Weights of a small image denoising model: trained on stained colorectal tissue patches (NCT-CRC-HE-100K).
Rows from block 3 of a small image denoising model, named by matrix and row number. Each number is 200 + 20 x the weight over its row's rms, rounded and kept within 0 to 999. All counts start at 0.
After each channel's rows are labels from the 100 images, of 14976, where the channel reaches its highest value: "responds to" is what is common among them; "place" is the part of the image that holds the peak. Only what is clearly more common there than usual is listed. The data: stained colorectal tissue patches (NCT-CRC-HE-100K). In brackets: how many of the 100, against the usual share in percent.
# conv: 3x3 conv (model.mid.1.conv.weight, 384x384x3x3, each kernel summed), inputs 96-191

conv.201,187,174,203,193,181,198,140,175,115,204,149,186,185,200,207,205,204,188,173,181,227,194,207,170,192,205,213,210,193,197,186,211,225,211,211,206,192,198,226,207,178,201,173,218,178,201,211,187,204,209,217,226,185,185,166,199,212,183,202,194,189,175,168,194,210,195,203,152,201,177,194,214,188,161,198,190,215,170,202,181,186,145,195,195,191,179,170,178,170,174,180,192,177,215,181,192
responds to: tissue: adipose tissue (29 vs 10.3)
place: bottom left (63 vs 9)

conv.191,212,213,204,205,236,146,217,190,179,204,183,225,210,212,234,188,204,208,239,177,207,212,214,202,205,182,275,186,207,175,210,220,212,186,215,202,218,216,219,217,204,174,186,213,203,216,190,225,192,203,217,190,206,201,211,233,172,183,203,218,192,221,202,206,192,211,216,233,219,168,198,217,205,218,209,220,225,198,247,211,188,232,210,234,218,207,217,208,218,188,246,206,198,226,194,189
responds to: tissue: adipose tissue (60 vs 10.3)
place: bottom right (31 vs 9)

conv.340,229,229,180,197,232,170,195,186,244,196,187,208,198,217,203,181,194,198,226,143,208,217,214,192,180,153,213,235,186,175,207,195,194,195,183,229,198,195,204,228,196,158,202,202,210,182,213,215,216,167,230,182,204,171,173,222,199,210,206,186,221,183,176,214,230,200,181,185,216,162,186,203,203,167,227,216,176,200,189,202,178,166,166,198,187,183,221,207,194,177,234,189,221,197,191,224
responds to: tissue: mucus (38 vs 9); tissue: adipose tissue (29 vs 10.3)
place: bottom right (26 vs 9)

conv.196,209,196,178,229,182,221,208,221,249,181,160,221,219,175,214,200,219,193,191,208,200,215,180,239,162,177,175,213,218,205,191,229,191,203,198,214,189,215,201,223,219,209,193,173,221,190,220,198,218,205,171,202,206,207,196,203,204,212,239,207,213,205,173,201,169,189,200,164,176,203,184,204,211,208,157,192,201,196,169,235,171,203,187,191,188,191,196,193,215,219,208,175,197,192,227,205
responds to: tissue: smooth muscle (49 vs 13.4)
place: top left (26 vs 9)

conv.159,195,196,243,189,214,152,213,182,241,213,205,209,206,209,214,180,176,170,210,206,177,161,185,209,254,231,227,211,188,200,174,212,204,189,208,202,190,209,199,249,162,259,195,174,234,170,175,213,191,200,200,190,185,185,191,230,175,198,187,207,192,207,229,198,195,190,201,198,222,219,207,195,190,227,178,189,174,173,187,205,175,191,193,200,206,168,211,210,223,191,218,195,165,206,214,233
responds to: tissue: normal colon mucosa (77 vs 8.8)
place: centre (35 vs 16)

conv.125,193,183,178,210,211,199,122,160,181,183,199,209,166,169,184,195,208,185,205,205,208,185,193,190,210,192,188,187,208,210,204,203,184,206,217,193,196,210,206,209,223,207,212,193,227,190,192,190,185,194,176,208,195,211,179,213,174,170,185,194,218,173,213,184,157,154,196,166,195,165,252,186,207,221,164,183,200,192,189,210,196,185,177,141,190,182,188,193,176,192,191,181,172,205,192,191
responds to: tissue: adipose tissue (81 vs 10.3)
place: top right (27 vs 9)

conv.248,209,185,210,218,231,190,197,199,209,206,204,223,227,215,216,214,172,198,172,217,228,237,168,253,237,202,176,174,210,214,128,211,210,217,204,201,214,195,221,232,210,228,194,203,195,184,192,207,180,183,209,182,181,211,207,145,170,216,206,182,204,201,199,186,182,173,213,213,196,198,142,216,207,207,209,215,211,227,189,207,188,214,198,221,213,184,237,210,204,267,182,189,223,215,214,193
responds to: tissue: normal colon mucosa (25 vs 8.8)
place: bottom left (26 vs 9)

conv.39,209,168,227,215,186,196,233,202,189,212,200,228,204,173,198,202,195,192,194,194,203,180,179,205,169,173,190,177,197,202,209,217,192,218,206,200,178,205,211,172,199,190,189,204,193,188,207,218,184,217,202,174,207,187,217,221,184,217,197,218,186,212,238,208,232,217,203,232,205,254,237,268,249,216,213,223,220,223,227,220,256,220,205,209,181,225,205,181,219,228,208,211,170,184,207,188
responds to: tissue: adipose tissue (48 vs 10.3)
place: bottom right (29 vs 9)

conv.156,234,217,158,208,208,177,212,208,192,229,237,214,201,214,224,207,203,194,225,210,202,185,204,187,206,214,228,185,204,180,188,214,196,197,219,228,193,225,220,175,230,195,224,219,240,191,194,224,204,202,206,223,232,212,211,197,199,195,213,185,222,219,228,235,191,200,238,212,164,159,182,199,222,220,216,213,173,200,207,200,210,219,210,222,213,215,203,206,204,210,173,195,200,221,195,221
responds to: tissue: mucus (40 vs 9); tissue: normal colon mucosa (29 vs 8.8)
place: top right (25 vs 9)