{
  "arch": "unet",
  "model": "image denoising model",
  "dataset": "stained colorectal tissue patches (NCT-CRC-HE-100K)",
  "train_examples": 22605,
  "image_size": 40,
  "crop_scale_min": 0.7,
  "horizontal_flip": false,
  "translate": 0.06,
  "task": "denoising",
  "loss": "charbonnier",
  "noise_std": 0.6,
  "norm": "groupnorm",
  "activation": "gelu",
  "weight_standardization": false,
  "channel_attention": "eca",
  "widths": [96, 192, 384],
  "blocks_per_level": 1,
  "block": "plain",
  "attention": false,
  "upsampling": "nearest_conv",
  "init": "torch_default",
  "optimizer": "adamw",
  "lr": 0.0042,
  "beta1": 0.95,
  "beta2": 0.98,
  "eps": 1e-08,
  "grad_clip": 1.0,
  "ema_decay": 0.995,
  "steps": 10500,
  "batch_size": 192,
  "epochs": 89.2,
  "lr_schedule": "cosine",
  "final_lr_fraction": 0.05,
  "warmup_steps": 520,
  "weight_decay": 0.03
}
Rows from block 3 of a small image denoising model, named by matrix and row number. Each number is 500 + 40 x the weight over its row's rms, rounded and kept within 0 to 999. All counts start at 0. Numbers have three digits each. After the name is the row's rms in percent of the matrix's.
After each channel's rows are labels from the 100 images, of 14976, where the channel reaches its highest value: "top examples" is what is common among them. Only what is clearly more common there than usual is listed. The data: stained colorectal tissue patches (NCT-CRC-HE-100K).
# conv: 3x3 conv (model.mid.1.conv.weight, 384x384x3x3, each kernel summed), inputs 96-191

conv.147 053:512457519511442458474575476504447470475524550542467527506453555505496462471529537521493527523475499505453504521485507388501527497530562563489513486484449559525510537494501488461471521467533465488489523476485470513504462566433481466434481556474498457458523528506536473533461552475499528505
top examples: tissue: adipose tissue; tissue: mucus

conv.240 169:556418428564499431495554521543531509509568528464496482540502536448507470490499488465511513482515509539499491501485487589487509477503483502514474501460502539501529519519456514506464479492507499446498483467595449483492526472500458538536478505507483465535512537533537470637556501460472496524
top examples: tissue: cancer-associated stroma

conv.86 094:526463506527540423505396470502324521511500492482533485516445560518497491533508517505467478497463456456510522498498475478525487463513495454483508489383550410454497504509507480416438478468407426475444506512552469384397470551412551530418482496302470412534488410464489489452574506521465530453
top examples: tissue: mucus

conv.336 152:530574515512514483520484445508449469457496479501485519512464508542578498504496495500503460529540479483487521514484473342486486457527515521506555569526556553548508505506516527518502511501503595666562513448565528465529484507477547459442516488440475502445527489529510487544494509528469487531
top examples: tissue: smooth muscle; tissue: cancer-associated stroma

conv.195 099:536442528482556459510489443467558514489495533509532507531569471501513525508546516543505516513484488533478490400480481533516443491499515481452567437481610413482429437453456539470444473515540477517458498515439515493562523466395567539548542494450478424517511529535449516397433501445465534425
top examples: tissue: tumour epithelium

conv.286 097:373503516509539516588499475521538496540452510463394496445496484522496437528490459475512537430507541468501534506505509510478505465434549465506444542546541513503434450477503552591510419533471434462543478518502566467547475471441457441498522513526512551540437497486476474513521506450459511541
top examples: tissue: smooth muscle

conv.239 085:464480455530496380535448511510503502521525461473510520470543466448485523500408518504516544532553603569564531518552561507507497494508499497502502491447539459497554462477450474568452494490473446483479485543552510445436383561434519590370514547482498508486531438502508484556533513479474452497
top examples: tissue: cancer-associated stroma

conv.4 108:507546577482496483335520529505518586532486479534539507522527455515544552462467438477524503499489528511478510470498522487381526543482450520492500499505517483411488513497491521507425505425466509527524510528467507456549504442514540575498467509497409509458511532423502462511440500488463484468
top examples: tissue: tumour epithelium

conv.321 109:528502548504540464475451313493531464435508488552529470548509537507464519534518518478493491516519458504497459471515562479509496520511490517437575475527490524468488519556465510492515515520417511494472507438430554431501531538424537515432565485404536472458434496405490437509453517495479455532
top examples: tissue: normal colon mucosa

conv.262 084:520516470473500474570459530480461507559477514489562509487477499515379561502457457496492483574518506488499479545506410450490511492483586532508491546536470438514486499504550581508504480517505536466487477508446527481490507552496523514407502549444499498498524516522497504419456480583493509480
top examples: tissue: smooth muscle

conv.29 097:496467573501440499595536575456575435443492426459478485471413441499524555528506464471485454543480473433461453473453445371483529456532472485428524481531544573461504531496535495414534477524509464489472477488539524435459531595486482523492523492528549520428495495436496457502558510484555503459
top examples: tissue: debris

conv.251 106:447439496499467482529525471495457457437479461429441393448447480478485463494499527453499467413529447480494477426484499550456511535476456413470454484466527485519445548484535497446479411531446538448513552511440500442522471451502483480433538456554552431469503496472419503482483462469495512525
top examples: tissue: debris

conv.6 070:499477475482410593545480469525524549498469537490485489459488488508484510446509474512504484502515552489515484479521489529507491506505433515574476506464458583472543543430464448554532539492570459544478532421365479531491475505428509415552428563481517562514456495504477520480472494528457529557
top examples: tissue: mucus

conv.82 089:455497456561510471522442499491480519539499489489512464456396509481395539543476452483543485512536539465524515518552556483625532523498513501552473466503472529557529496493498560486494490522396538525475472502413556384448407501503496482379463560465525474491535499475478514503505413485463510484
top examples: tissue: cancer-associated stroma; tissue: mucus

conv.343 100:441480546432577487500512418521552466517493479493495531473514387477555487498480449463496472530496467438478488481485520420470491523471506459504512477481552496459495505486467553489501489459456461485452543456524498506535537462441534511458529463444455440511488554465494506531494493490439537498
top examples: tissue: tumour epithelium

conv.338 149:511516390521505524528442490590505492486507474464502510476534520563454519480456475486533560500502484511467509530488495516457497518535480517516515465502495473484502546441489496519487510491553486424486480468533412496475484488522535519545458526540452520473495484602519512524505505539427497474
top examples: tissue: normal colon mucosa; tissue: mucus; tissue: adipose tissue

conv.314 082:514431475485443512469502461481386493515487492465513459446508480483462447521567445506525576449452458547483557456476519562524482521467501503499499472413480434502464489488559507476442462479458534557487501514437495496536541468468476467491530433496489473469507483521425458499429529506515557506
top examples: tissue: debris

conv.358 151:487458429491502404474537436522433534529537492462527536513527501511465515544476440486467520465512506595507577494485491540446593535530449508487436463481549468467487482481518510528459510501531484513509549537478432554460477524516517487499466505516495514531529444509519457471484489539483476487
top examples: tissue: mucus

conv.261 085:481481504413501502518445502485511482453496525466441435495505422524543527484497481511488547558454504545528485503520501545476511442477466522527485471518575498542440452549479516475505465458399516543498469501548548559528489502472473539493504506523501477531492448515510485395547510450543460471
top examples: tissue: adipose tissue

conv.290 099:519535481513513550478508556424503488452445429515502506473501510566541531406520471528505544505489490504487456484528508449524527435450547494468555477367469460510474541500507480404487500536470501454484497518452472499532452444415496446467466541473487416495465491526451507472488505489521500448
top examples: tissue: mucus

conv.288 080:466516506469549538471520564485582450472425438517481519407556494482459490388492419492517545529490537460455505427460530521465563488473569497497441512556491517460492504479494502526487440463536478476522518506473471406459528573530502462533561457533455518504412484452388424538457448557507491443
top examples: tissue: adipose tissue

conv.368 111:534532508514532505485522507555417542523463479531512496517504499489532534433518514521465571505523463496511457476478423511470454489463456476488474481422441417526448464528552496516435455493502486540476462519457559532429458511465553363448495527493476536483454467539393509464451521525507532518
top examples: tissue: tumour epithelium; tissue: adipose tissue

conv.109 147:550420503515482521485452570532535575553465525496475488529513507460472438451474543468527530472523511502506514486499504565569495471491549445560507506544464496532498519480455523516457491544617503481533495470496449621557570527488464524615535537467509531525510484529482564515529465494492501492
top examples: tissue: adipose tissue

conv.316 084:478529524501547426557550477394495471493511522490487507510453490493564481463485506512487453531466503456499476495479520426525508470478529470516481442524387486511512481549442487447551470491451447421515455462498507470504480449462494506467552468561523472495519507459519493466552508452465549546
top examples: tissue: normal colon mucosa

conv.322 101:533472516544496411505549483448523462519471512472507536514528551474438523530537538520481582522514487532477484461479523499403505501442513464493421484462500531461535469500529543461448432474475444507473477528492525433397476487425522471511563494431504428539472470468448465484493492503505518508
top examples: tissue: lymphocytes

conv.151 068:490496545472420546531539556495468535451454557555481465468547509563426525524464471485508510456524501501505544512551517486438467426575504559498539526454445422458463561454476497516580478479485423470489513446442544509458481478508468490454503542473432495524492506502450451523515466470476567524
top examples: tissue: mucus

conv.19 059:519527541499500583528482483508433503554503507592517525477466482506481542538488573511553506544527541501531476544503461492493572499497581509474495518509498528535507487500504507532567492521457530495455530503493565528461506508426504472538499528594502544492530519531505460542454485539505510534
top examples: tissue: adipose tissue

conv.362 145:496523521524555452506573475476467510538514527479459521517503514521511506550515529474463500460492481513485496518463460436502473440521500447515445484499469479504491485368462506526424488491459468518491498504403495414467533538508469312458484475433527403503448466527494518524349484586526486471
top examples: tissue: smooth muscle; tissue: cancer-associated stroma

conv.193 111:555495379497480566561490615469457497543472487519520457522439515452448546496485587541503455564479507498502477494529516517575530508514583452535496535498561550552525465549501498534482495512422568406492506473476479423500524494493479539471483491518527444491489434493486524484472494463452535511
top examples: tissue: smooth muscle

conv.90 112:452517567505484535529481505450472515468519514505488508476500440505505522545516440526490479508520471494482486487492497446516524409468470494485465539370458496555470457502526526423503476521437509486495468440564514410442504546470526506493515518438564414519516474491478510482539540489516555510
top examples: tissue: mucus; tissue: normal colon mucosa

conv.361 094:517483502533504536542466505585508558507554489486487527518488519490499487582524443458509546479485515614494415500509464564524545529506522479477454469540491515491477490491437503539513465500474511436520420490496498517403585416570524503503479481465492456518494504503511545463486470476434579514
top examples: tissue: lymphocytes

conv.250 088:519491462450487482521489472515487510534475516476536469557476470481406465547482593545504480549484548483531484477516510461510436543492524487535517479506473437535417508505493526516516451499467528533494471524443443468432506515459494493537528492488494459506493495460414525384509487449548470439
top examples: tissue: cancer-associated stroma

conv.285 117:470507467429458502589486468491485488511449494484466530482452425549466502465515583531496499482486506510502545459518460476482477475472524486516503523554513476537504503512540534542527510497566512604532537543506531639475531528474473505495557546559478517517552498524520520505435488478466461468
top examples: tissue: adipose tissue

conv.298 072:517496559509492501568496496440476562479478507502478437471417496512434510469514414501503527395531454551512515457473528546518516497524508469491510502556436436517455511411486431483480462547541486423512463515494539550517488523581488468507424475564523478467520468488448537442469423506579512481
top examples: tissue: adipose tissue

conv.105 154:526507499511544444502489470502469490576527550510478482527517507519509479527501571487495518493522507496520486512513514555567454498494514511482490538435528500484498465580480498516512491541573512486483509488582364554394536546474491563513505517435549502548520418536492482561548510475484522593
top examples: tissue: adipose tissue

conv.180 061:489529527467483463609566527544508493466461543483538499475554442494518456436542481476479519472444515516477545524495486568413488456502536558508511516493444498492487555497380469546572497523483509520498478466527471448506497425496497503527505478433479524591500553501468516450495542544523556452
top examples: tissue: adipose tissue

conv.329 097:513479462540519474506474555493453485485510473476478511511536492474452542478485479457530472488478539515518513467487476462531534465489456491476479504426406538500516550415475475406479508522495495458457506461461484319517443496516528426405542518376500509481507444479496507549426465491426482442
top examples: tissue: debris

conv.236 109:551452521476521414534455535512480517503526466517565514570641485393490560539503584494504494594541481487508547521497544400505512521534569535483495512452534477526544488496416554477478501477575524505497503514439522517515454493496527679443641495554469540503525577452498480452480500410415448454
top examples: tissue: cancer-associated stroma; tissue: mucus

conv.45 088:529471543511583486544544535483423539464353563508473468537424491491535502344517549488505520504516492522495446515513451575484550411452470464532546476517482474547459573551522545482562459520555479443509510562492521538583547566513515477518542506521559543507489490521472505526524497492516506495
top examples: tissue: debris

conv.118 084:451512499505504533537513411517562474468407537522513520410470447494541488370451490487490472499497522561471502475485531460491633464461506485500516527561598533425421485470459455483515472506443502469531479496521491448477574452437522501499561470406466518538454483522486439517523511518460432455
top examples: tissue: adipose tissue

conv.214 114:494447457445474437485459517454445542521492546490530464497587474421454536502499539438481548469549535486511469516521533544525501502502545499492526479461515493472503584467451504456484497562469503458502514550407532514537477517458543526508530522437570506523466556489461479531419509471513491406
top examples: tissue: tumour epithelium

conv.352 104:495476440548474483504472490510475492505532548489513496547483538460421503515530469521483420456521533483494513458465502482546508461452465454479470436490454464452504507519498485495489477515541547456450481513499505465398469455470522497439504499471541453511506456457529458517512480487533507518
top examples: tissue: cancer-associated stroma

conv.373 113:476431459516505414491412540507504500495491483485458502488529537480497437470514433496511545464516491493475481446468537573370488397429536460482503478514432510395450495469426476468470482455541515501469469531491531430486398498414487522442460503500478436459487507501488430490483466407466511466
top examples: tissue: smooth muscle

conv.92 088:467446491468472455529447438466490453473497433464338413510513419453510489518550526486517494462504528506467486446488525518512492473490520541512469498521443481474454500477450503499466465497467491495504479500521497435478474539491432487436525493497528454475496481525522416547521496437515489496
top examples: tissue: mucus

conv.273 066:481468554538503581458461468526630463490443512526493469521498521502454510476476613516511515463545510503509466491524478479490600531411460529511527436466454549464546492491432479577521525493546498481496487415418523626450525479470521471528512525505539502481531473484454473471474458487437508513
top examples: tissue: adipose tissue

conv.238 141:485469566548542463505468474525521504534533450511496483504507492499521487543522540475528474463571498486504476529476527459532567526537465492555494505534540500537540491459477521486486519501459528553471489522511558511497486517509529565470543496500480517538527519516511542478526495461496512430
top examples: tissue: mucus

conv.309 089:443547524448517535498512504531485476507441475536449601502542572498484450381497431420512458435531596461505552474484511561460515431462530472478498516542549573528439483459510465496524442506517476489517521522517514464417555435484490480523486477503474494535455507474444518457495476534458547479
top examples: tissue: adipose tissue

conv.52 064:528558520471538433460504466486470483463527497565505563489500476559540534471561558505467502489495496495472551493474509392519519564518473532514537502451480561558485506542466512495467488510467526536522539512502460474504460565513514542492479508562497459560510508475524542442537588552527505486
top examples: tissue: adipose tissue

conv.71 067:542504516465499431445511490506390558495516510531509561464504527596507504451505504502489537468504470423465546537473547486518475582578419514543503515428516526559509498496502507495520499504460479531492528531468438537503464527593505536581509489551490435570492477470499547454562513533515496505
top examples: tissue: mucus

conv.69 093:510488502488546440482465456482575493503521447481581490528536528418521472558502511504437426509469488479461485511487546360514530411481533470473559474506494558459468518502460463496462520470488422529477509484516511553484479475448414541464496494384498477488452538441554474504499503476478481493
top examples: tissue: cancer-associated stroma

conv.190 127:547537483499595465482516548459503557607448473474520471550559544545550466509477525539558465556465503452513493569490485464563513448528540506548530558506533555514523427536610560543469465495489542528523531506527506486488517522500499421510509550474479523466534456522491535590480461533505567614
top examples: tissue: smooth muscle

conv.16 132:456532457451542476501492409442451532505454464517501522466527472500462464568511462487482556481489457517444487497432478511491509469430420485490511533491469470462481399495514599474461493438474486574522433461502562488468536376450480512519402471463451529469502454533484506514496483505501510491
top examples: tissue: tumour epithelium

conv.355 097:536523505505520547459569563471470497506446515511505499506521588549436516535537424497526540531478476555479460478477433530480615501448473500416487531505486570412461472381571491457429441472473448574496501518488514357475490548524551399538426524502464488468469434534495475525414508579507555538
top examples: tissue: debris

conv.383 089:457473485468466463474504407456519420501443473528429447445533397470473497439468538531500497464538516523495469505469504439516451468501488463522491437525470531506413494484527458545531453496495495501493480483514506484551340562515443523474522497458575482510402496494507459512550556462531508530
top examples: tissue: debris

conv.311 092:492515518489472507456564536435517511490469471516533432431482495469461518438440469475502464509500478390493524464493575561478503501528474495548524519465541460505478486517595486457541520478454538478523511529516525513517446459526498504450481460507516467479489484469500518424534486481560521416
top examples: tissue: normal colon mucosa

conv.119 093:497573501461489499504497522498490493525503494562514516517511527497536473519548584520458512480508531505512502409508483553501564477526528474446470470482531422531462429530415487469501479468544514549484460519453558575486498439545507431496491436533556500490504528477448474347377541503529499528
top examples: tissue: adipose tissue

conv.26 093:532453479555419447581509416418495509476535538494530547506472533541511540526502507536480498505492518538483553425460471448488544482510487524509505434499485451481394496511454440479492455471506502491499501507428517500532515462527473529486501470496464405505431540530500480461430586494492491445
top examples: tissue: debris

conv.166 061:460521485492534454409498465470481485499583536521412471512556480450563432551603583486487526421506511531478529450473519454486511448474497482449512479457471552539522468523486443483387483455525506441460518467484418470512463510457482434484515436490504514472500472479510476495455556482523536568
top examples: tissue: adipose tissue

conv.376 096:509414413537440357522417398424502517465418521440511459495515500472452469485467535533505498480537499511478475499475479520498452384497480485521537549480539523445482497493485502490453533550376473524483494530535523480544427491504437529458480483506529427484466481514490494483503451453534505441
top examples: tissue: debris

conv.70 068:526542470522443452425521463516457498513515547496567530481456474544507526451520559436527506477533503479481521435493533485542487609536544503467507527482464547579513493454518572510522536520438512525549561531478516448576520470520528495462479480552511464562524475487466501462509559528564529499
top examples: tissue: mucus

conv.328 126:364502565493533515447466515479511535534443514530442550432525547583513374469486480468512539363523526524525504517520499487550434493486476474534509506532481530478463486412533530500484473495506514470504504532406504515544515503503493209497373497518465536505482504558458530493399497571485513557
top examples: tissue: mucus; tissue: smooth muscle

conv.258 090:554443562498528506495554462502453499446504498459507455536387495502491524509507527521510533530491492509486522450502503575511514545528399478528487512490523455498458495507510438467513457511412499531466518489525474517464511512498519537463555503555532480530443416507441542281527469419492520392
top examples: tissue: mucus

conv.237 133:537476398516510374576473540519477511568541469433537516495490523463479512531495545463514499470483504497524494510518479497476540503541476494512470515548552463530538478464446442545459495473488500469540495579485480509506545516553510500488537479572519467559510488577494530510466464517427476480
top examples: tissue: smooth muscle

conv.230 088:444506469521487520484519498452511487462451444536505480439537510509466458463460448434485474474479476535478518485508550493435476522450498517459555509530570462508449519455525500486521452438428486491501456510519557496573509516511474510424483504532422535426476486453486435508494560546545485478
top examples: tissue: mucus

conv.308 086:455493592533482466491497444439491512470484432551524440449502453524583496449515434548462449529438463468453558486474573500493543454479436496441488479575475619485492469555525487547503510497478434464474497455531483452475493421503504505431453457539550496519508471423502448491529540511523501545
top examples: tissue: adipose tissue; tissue: normal colon mucosa

conv.211 120:507430528544521492587476467504491594456518570526512501535505522425475565504473620471503489499552512482521451467510553557553504526522477523503527447469568461541528509506450466462487506555385449477498494483498472441521545541507537595440555516476590503511488532430495518409551464436458500365
top examples: tissue: tumour epithelium

conv.247 099:527490533482532531514485514502492527500420501550460512383499456521487618424471535474523518555519510519516501517508534527497504564503554456507502477410457492476502522474496527483498507489370454470517481514479515446534442521473488564450488498478516435499505499495521470571489473455500429522
top examples: tissue: adipose tissue

conv.382 100:462468514429426534527441408548526529507544466513472475530551464502480441529485493530534609472511484517490517527482465555536528472458529498503507488558482486366465514503466482549482464504504483490513511507543536484571417482451489501469519488513522505476512502509515421567498487480466503519
top examples: tissue: smooth muscle

conv.349 102:522475475510505505470591518499538534515568553509409491421546487468552537564495507499504429461511508479486513485495500525510472493502474446512455510498470463446478436475443526509477482437492508522468503505499518468488524448500509541485453520511452473498503475494513475454531537413488474448
top examples: tissue: adipose tissue

conv.370 102:515419449535434454476502519543567518515507454482468490481494523484471520480481423484494514519528490541498426454479435443399503461468433495528488498489398452376461461416477481540423488497521477480471407528517472383501472547427539551502436544492437498501489454571515550521564514487507581460
top examples: tissue: debris; tissue: smooth muscle

conv.169 065:468502565540525432402480425487432520495515579471493430524469544507550513433500628507509508443479526554491490461520549600549550492482453503485512473465458626496540520478468458527458510501499468494522535484500413543559484479481492444516539505479535422526502489512492499503473552524552470513
top examples: tissue: adipose tissue

conv.339 098:516507459475549463534530487547548487502498519466452429520539492501470465398450448457510520524439505473489515490470539426428450512497510469469515477555425452465469497391496516493448484470461420461447477496422439401504486474496484438460531471476434492455510533504485472514398501496508514521
top examples: tissue: debris

conv.28 103:486511558469483495550563474452560517456456461526480471434494479507546514466535505482509527517479490509490477453466465497417559480490550482510474455441527545516417532456538595384512449574512453527467480504505505533454598526448465540480582531490536508472417500464463464567401529486521512430
top examples: tissue: debris

conv.234 128:541471496603551482528521545479471561589498514513549512446534560556423413499471529502553489468500553528534481504497488520510527529500541456521474520440481408454527517421474518510472480508422459401499520550446414461473492521529498403484516506492504458491485525517495491539463452550452483506
top examples: tissue: lymphocytes

conv.154 132:577494425509490452495495504569559549530550564524514500563527508472503525544505580482532483463555494515539552522542539515552490553551566504481538510506518524560537534518457483552491533538563557488492566527418435562500549554528564548525557520499545505543546541517526507485461503477545483480
top examples: tissue: mucus; tissue: normal colon mucosa

conv.377 101:485588521502491508517542496469495488511468502539537513486518531520542491438572509526457555491521514512457469505433459447494526467499541526495478455447551482506474501497514452513496460493509533512446565497374453506477474507521505324502494503503495465559490534494401519388388516551502434531
top examples: tissue: smooth muscle

conv.32 083:490476528435503483508552436403500488530481523515530478485528490494487448539534447507513554493505485551507504494487475468514594518488518478511517498467450499476459518433473466446468421503400459506471477544430529347460464482495511474515560443510437523465462489514441486441419506510497538447
top examples: tissue: debris

conv.66 091:410518591559613511493522552507489485501512424528417508374547526538461461474497492477586482508506522472547459527503479446538500403490502434506503518504475461560474515484505505450554464523451530484486481522514480499470484499448493473381451486534484465505515508507478528565580445497460524467
top examples: tissue: tumour epithelium

conv.186 083:549528534511586433493503509505549470502505532519479511578447534540514509447532562495513447535487511485513467467517545479515490446467556466460536519417494533463519446522535541483451526440497496490492536461496483457476483462456454423509540499440498507506585498477549469529477526492629505547
top examples: tissue: adipose tissue

conv.10 059:511509476498510594549463566564396500547516515550488517513475489548504554489414544525521498543500532468514490529517480460495528438468509542555502490480496537502534536481525531546535498500527449495470521479419519546450489503403504484509516556531450538508535523527478530492467498521466532503
top examples: tissue: adipose tissue

conv.12 092:461439544482518545446426443455442473431503492510467481478491550537492466494571456471493514463527501503477473491482506426488458471543518530490524459455596511567473550467423436417443470488400498492515505485464439437556473505462463502459511475495457507497448478466503437525505471468465452470
top examples: tissue: smooth muscle

conv.91 098:429543532482504473475440483536535477527511479516503521513489515572465435460555447496498492472543503482493544498499513530484535443526493490523572480487451412533543454527496520489508434512487517498499473534479535384397516489550493466450447547470436486502528507520471540518428445564524499535
top examples: tissue: smooth muscle

conv.244 113:502491507508517512476462443541501519545549521505432436483619504513537631516509475479535546448530508525511510518486535615488575500536518490518472486481538486483525515514448559501481501491541518508490485489502529466489534477488497616573467524453496460504561475525565504696475482482537525504
top examples: tissue: smooth muscle; tissue: adipose tissue

conv.34 104:489569516520505529593514555471588503519463525487477511473458536485547479461462544492492428476442496421488481511475510453527478448456472482512491488522459569558496505562501538561547516532478494500534491455541538496512536515470519449511544504496540503502490472465456539545504507511494484549
top examples: tissue: smooth muscle

conv.257 103:534567552487602487400536440517618468526479457538498562503470496509543504419511438502454558488472504532495483477492511584403618545446468486504486501450495522413428470464478468460506484455490468506496514482440470468427507439448537505486545503465479520478469486521480535469485526528515530467
top examples: tissue: tumour epithelium

conv.369 108:485583492490544547454510497532415495565497442566520537478533526531533469459543400468484536505459493525481475484436466498384502497490496471515486482456403508434448441476487498447444493455500487477435486554479541434515514439495493491523438499547477474476517514523519542511511513572460513523
top examples: tissue: tumour epithelium

conv.133 047:505519447522498498448479490521500473448500492537525535527487524499524525534494480559496481548469465457476516447474458458516441467468536549473480523473484534594520490519538492428525516431526406519515510434522450554453562575545468532541485496560417510444494505431528463522483510489503475507
top examples: tissue: adipose tissue

conv.161 059:531439519478423433565426521501502543492479528473527465565475548464431568543514489512474483518521517511508499479531422595442512381469459512456510507523464418503502539525468478439508485490457472393423484532533547465462483480517535515457538554450463432526543505553503515495596429514525487521
top examples: tissue: mucus; tissue: normal colon mucosa

conv.264 069:546404550517462529558496489528558509518476550469529543517439528486466489483453531521488470504489516499478470524496469543446529459541486513529454471558433490505496537509417526523488520492475491459467416478493513488501459470499503481511505506425530499499528525488489496499558483473453522504
top examples: tissue: adipose tissue

conv.27 082:502521530502461546482548545529421511526485428542500476447527483472526539501470467484506501484499441449451522527427510522448530503492536461492468521432470490427483443511529514490388486457481507514475474540528507440572378469426483525478500473444469469437506484405489435544498545509492489512
top examples: tissue: debris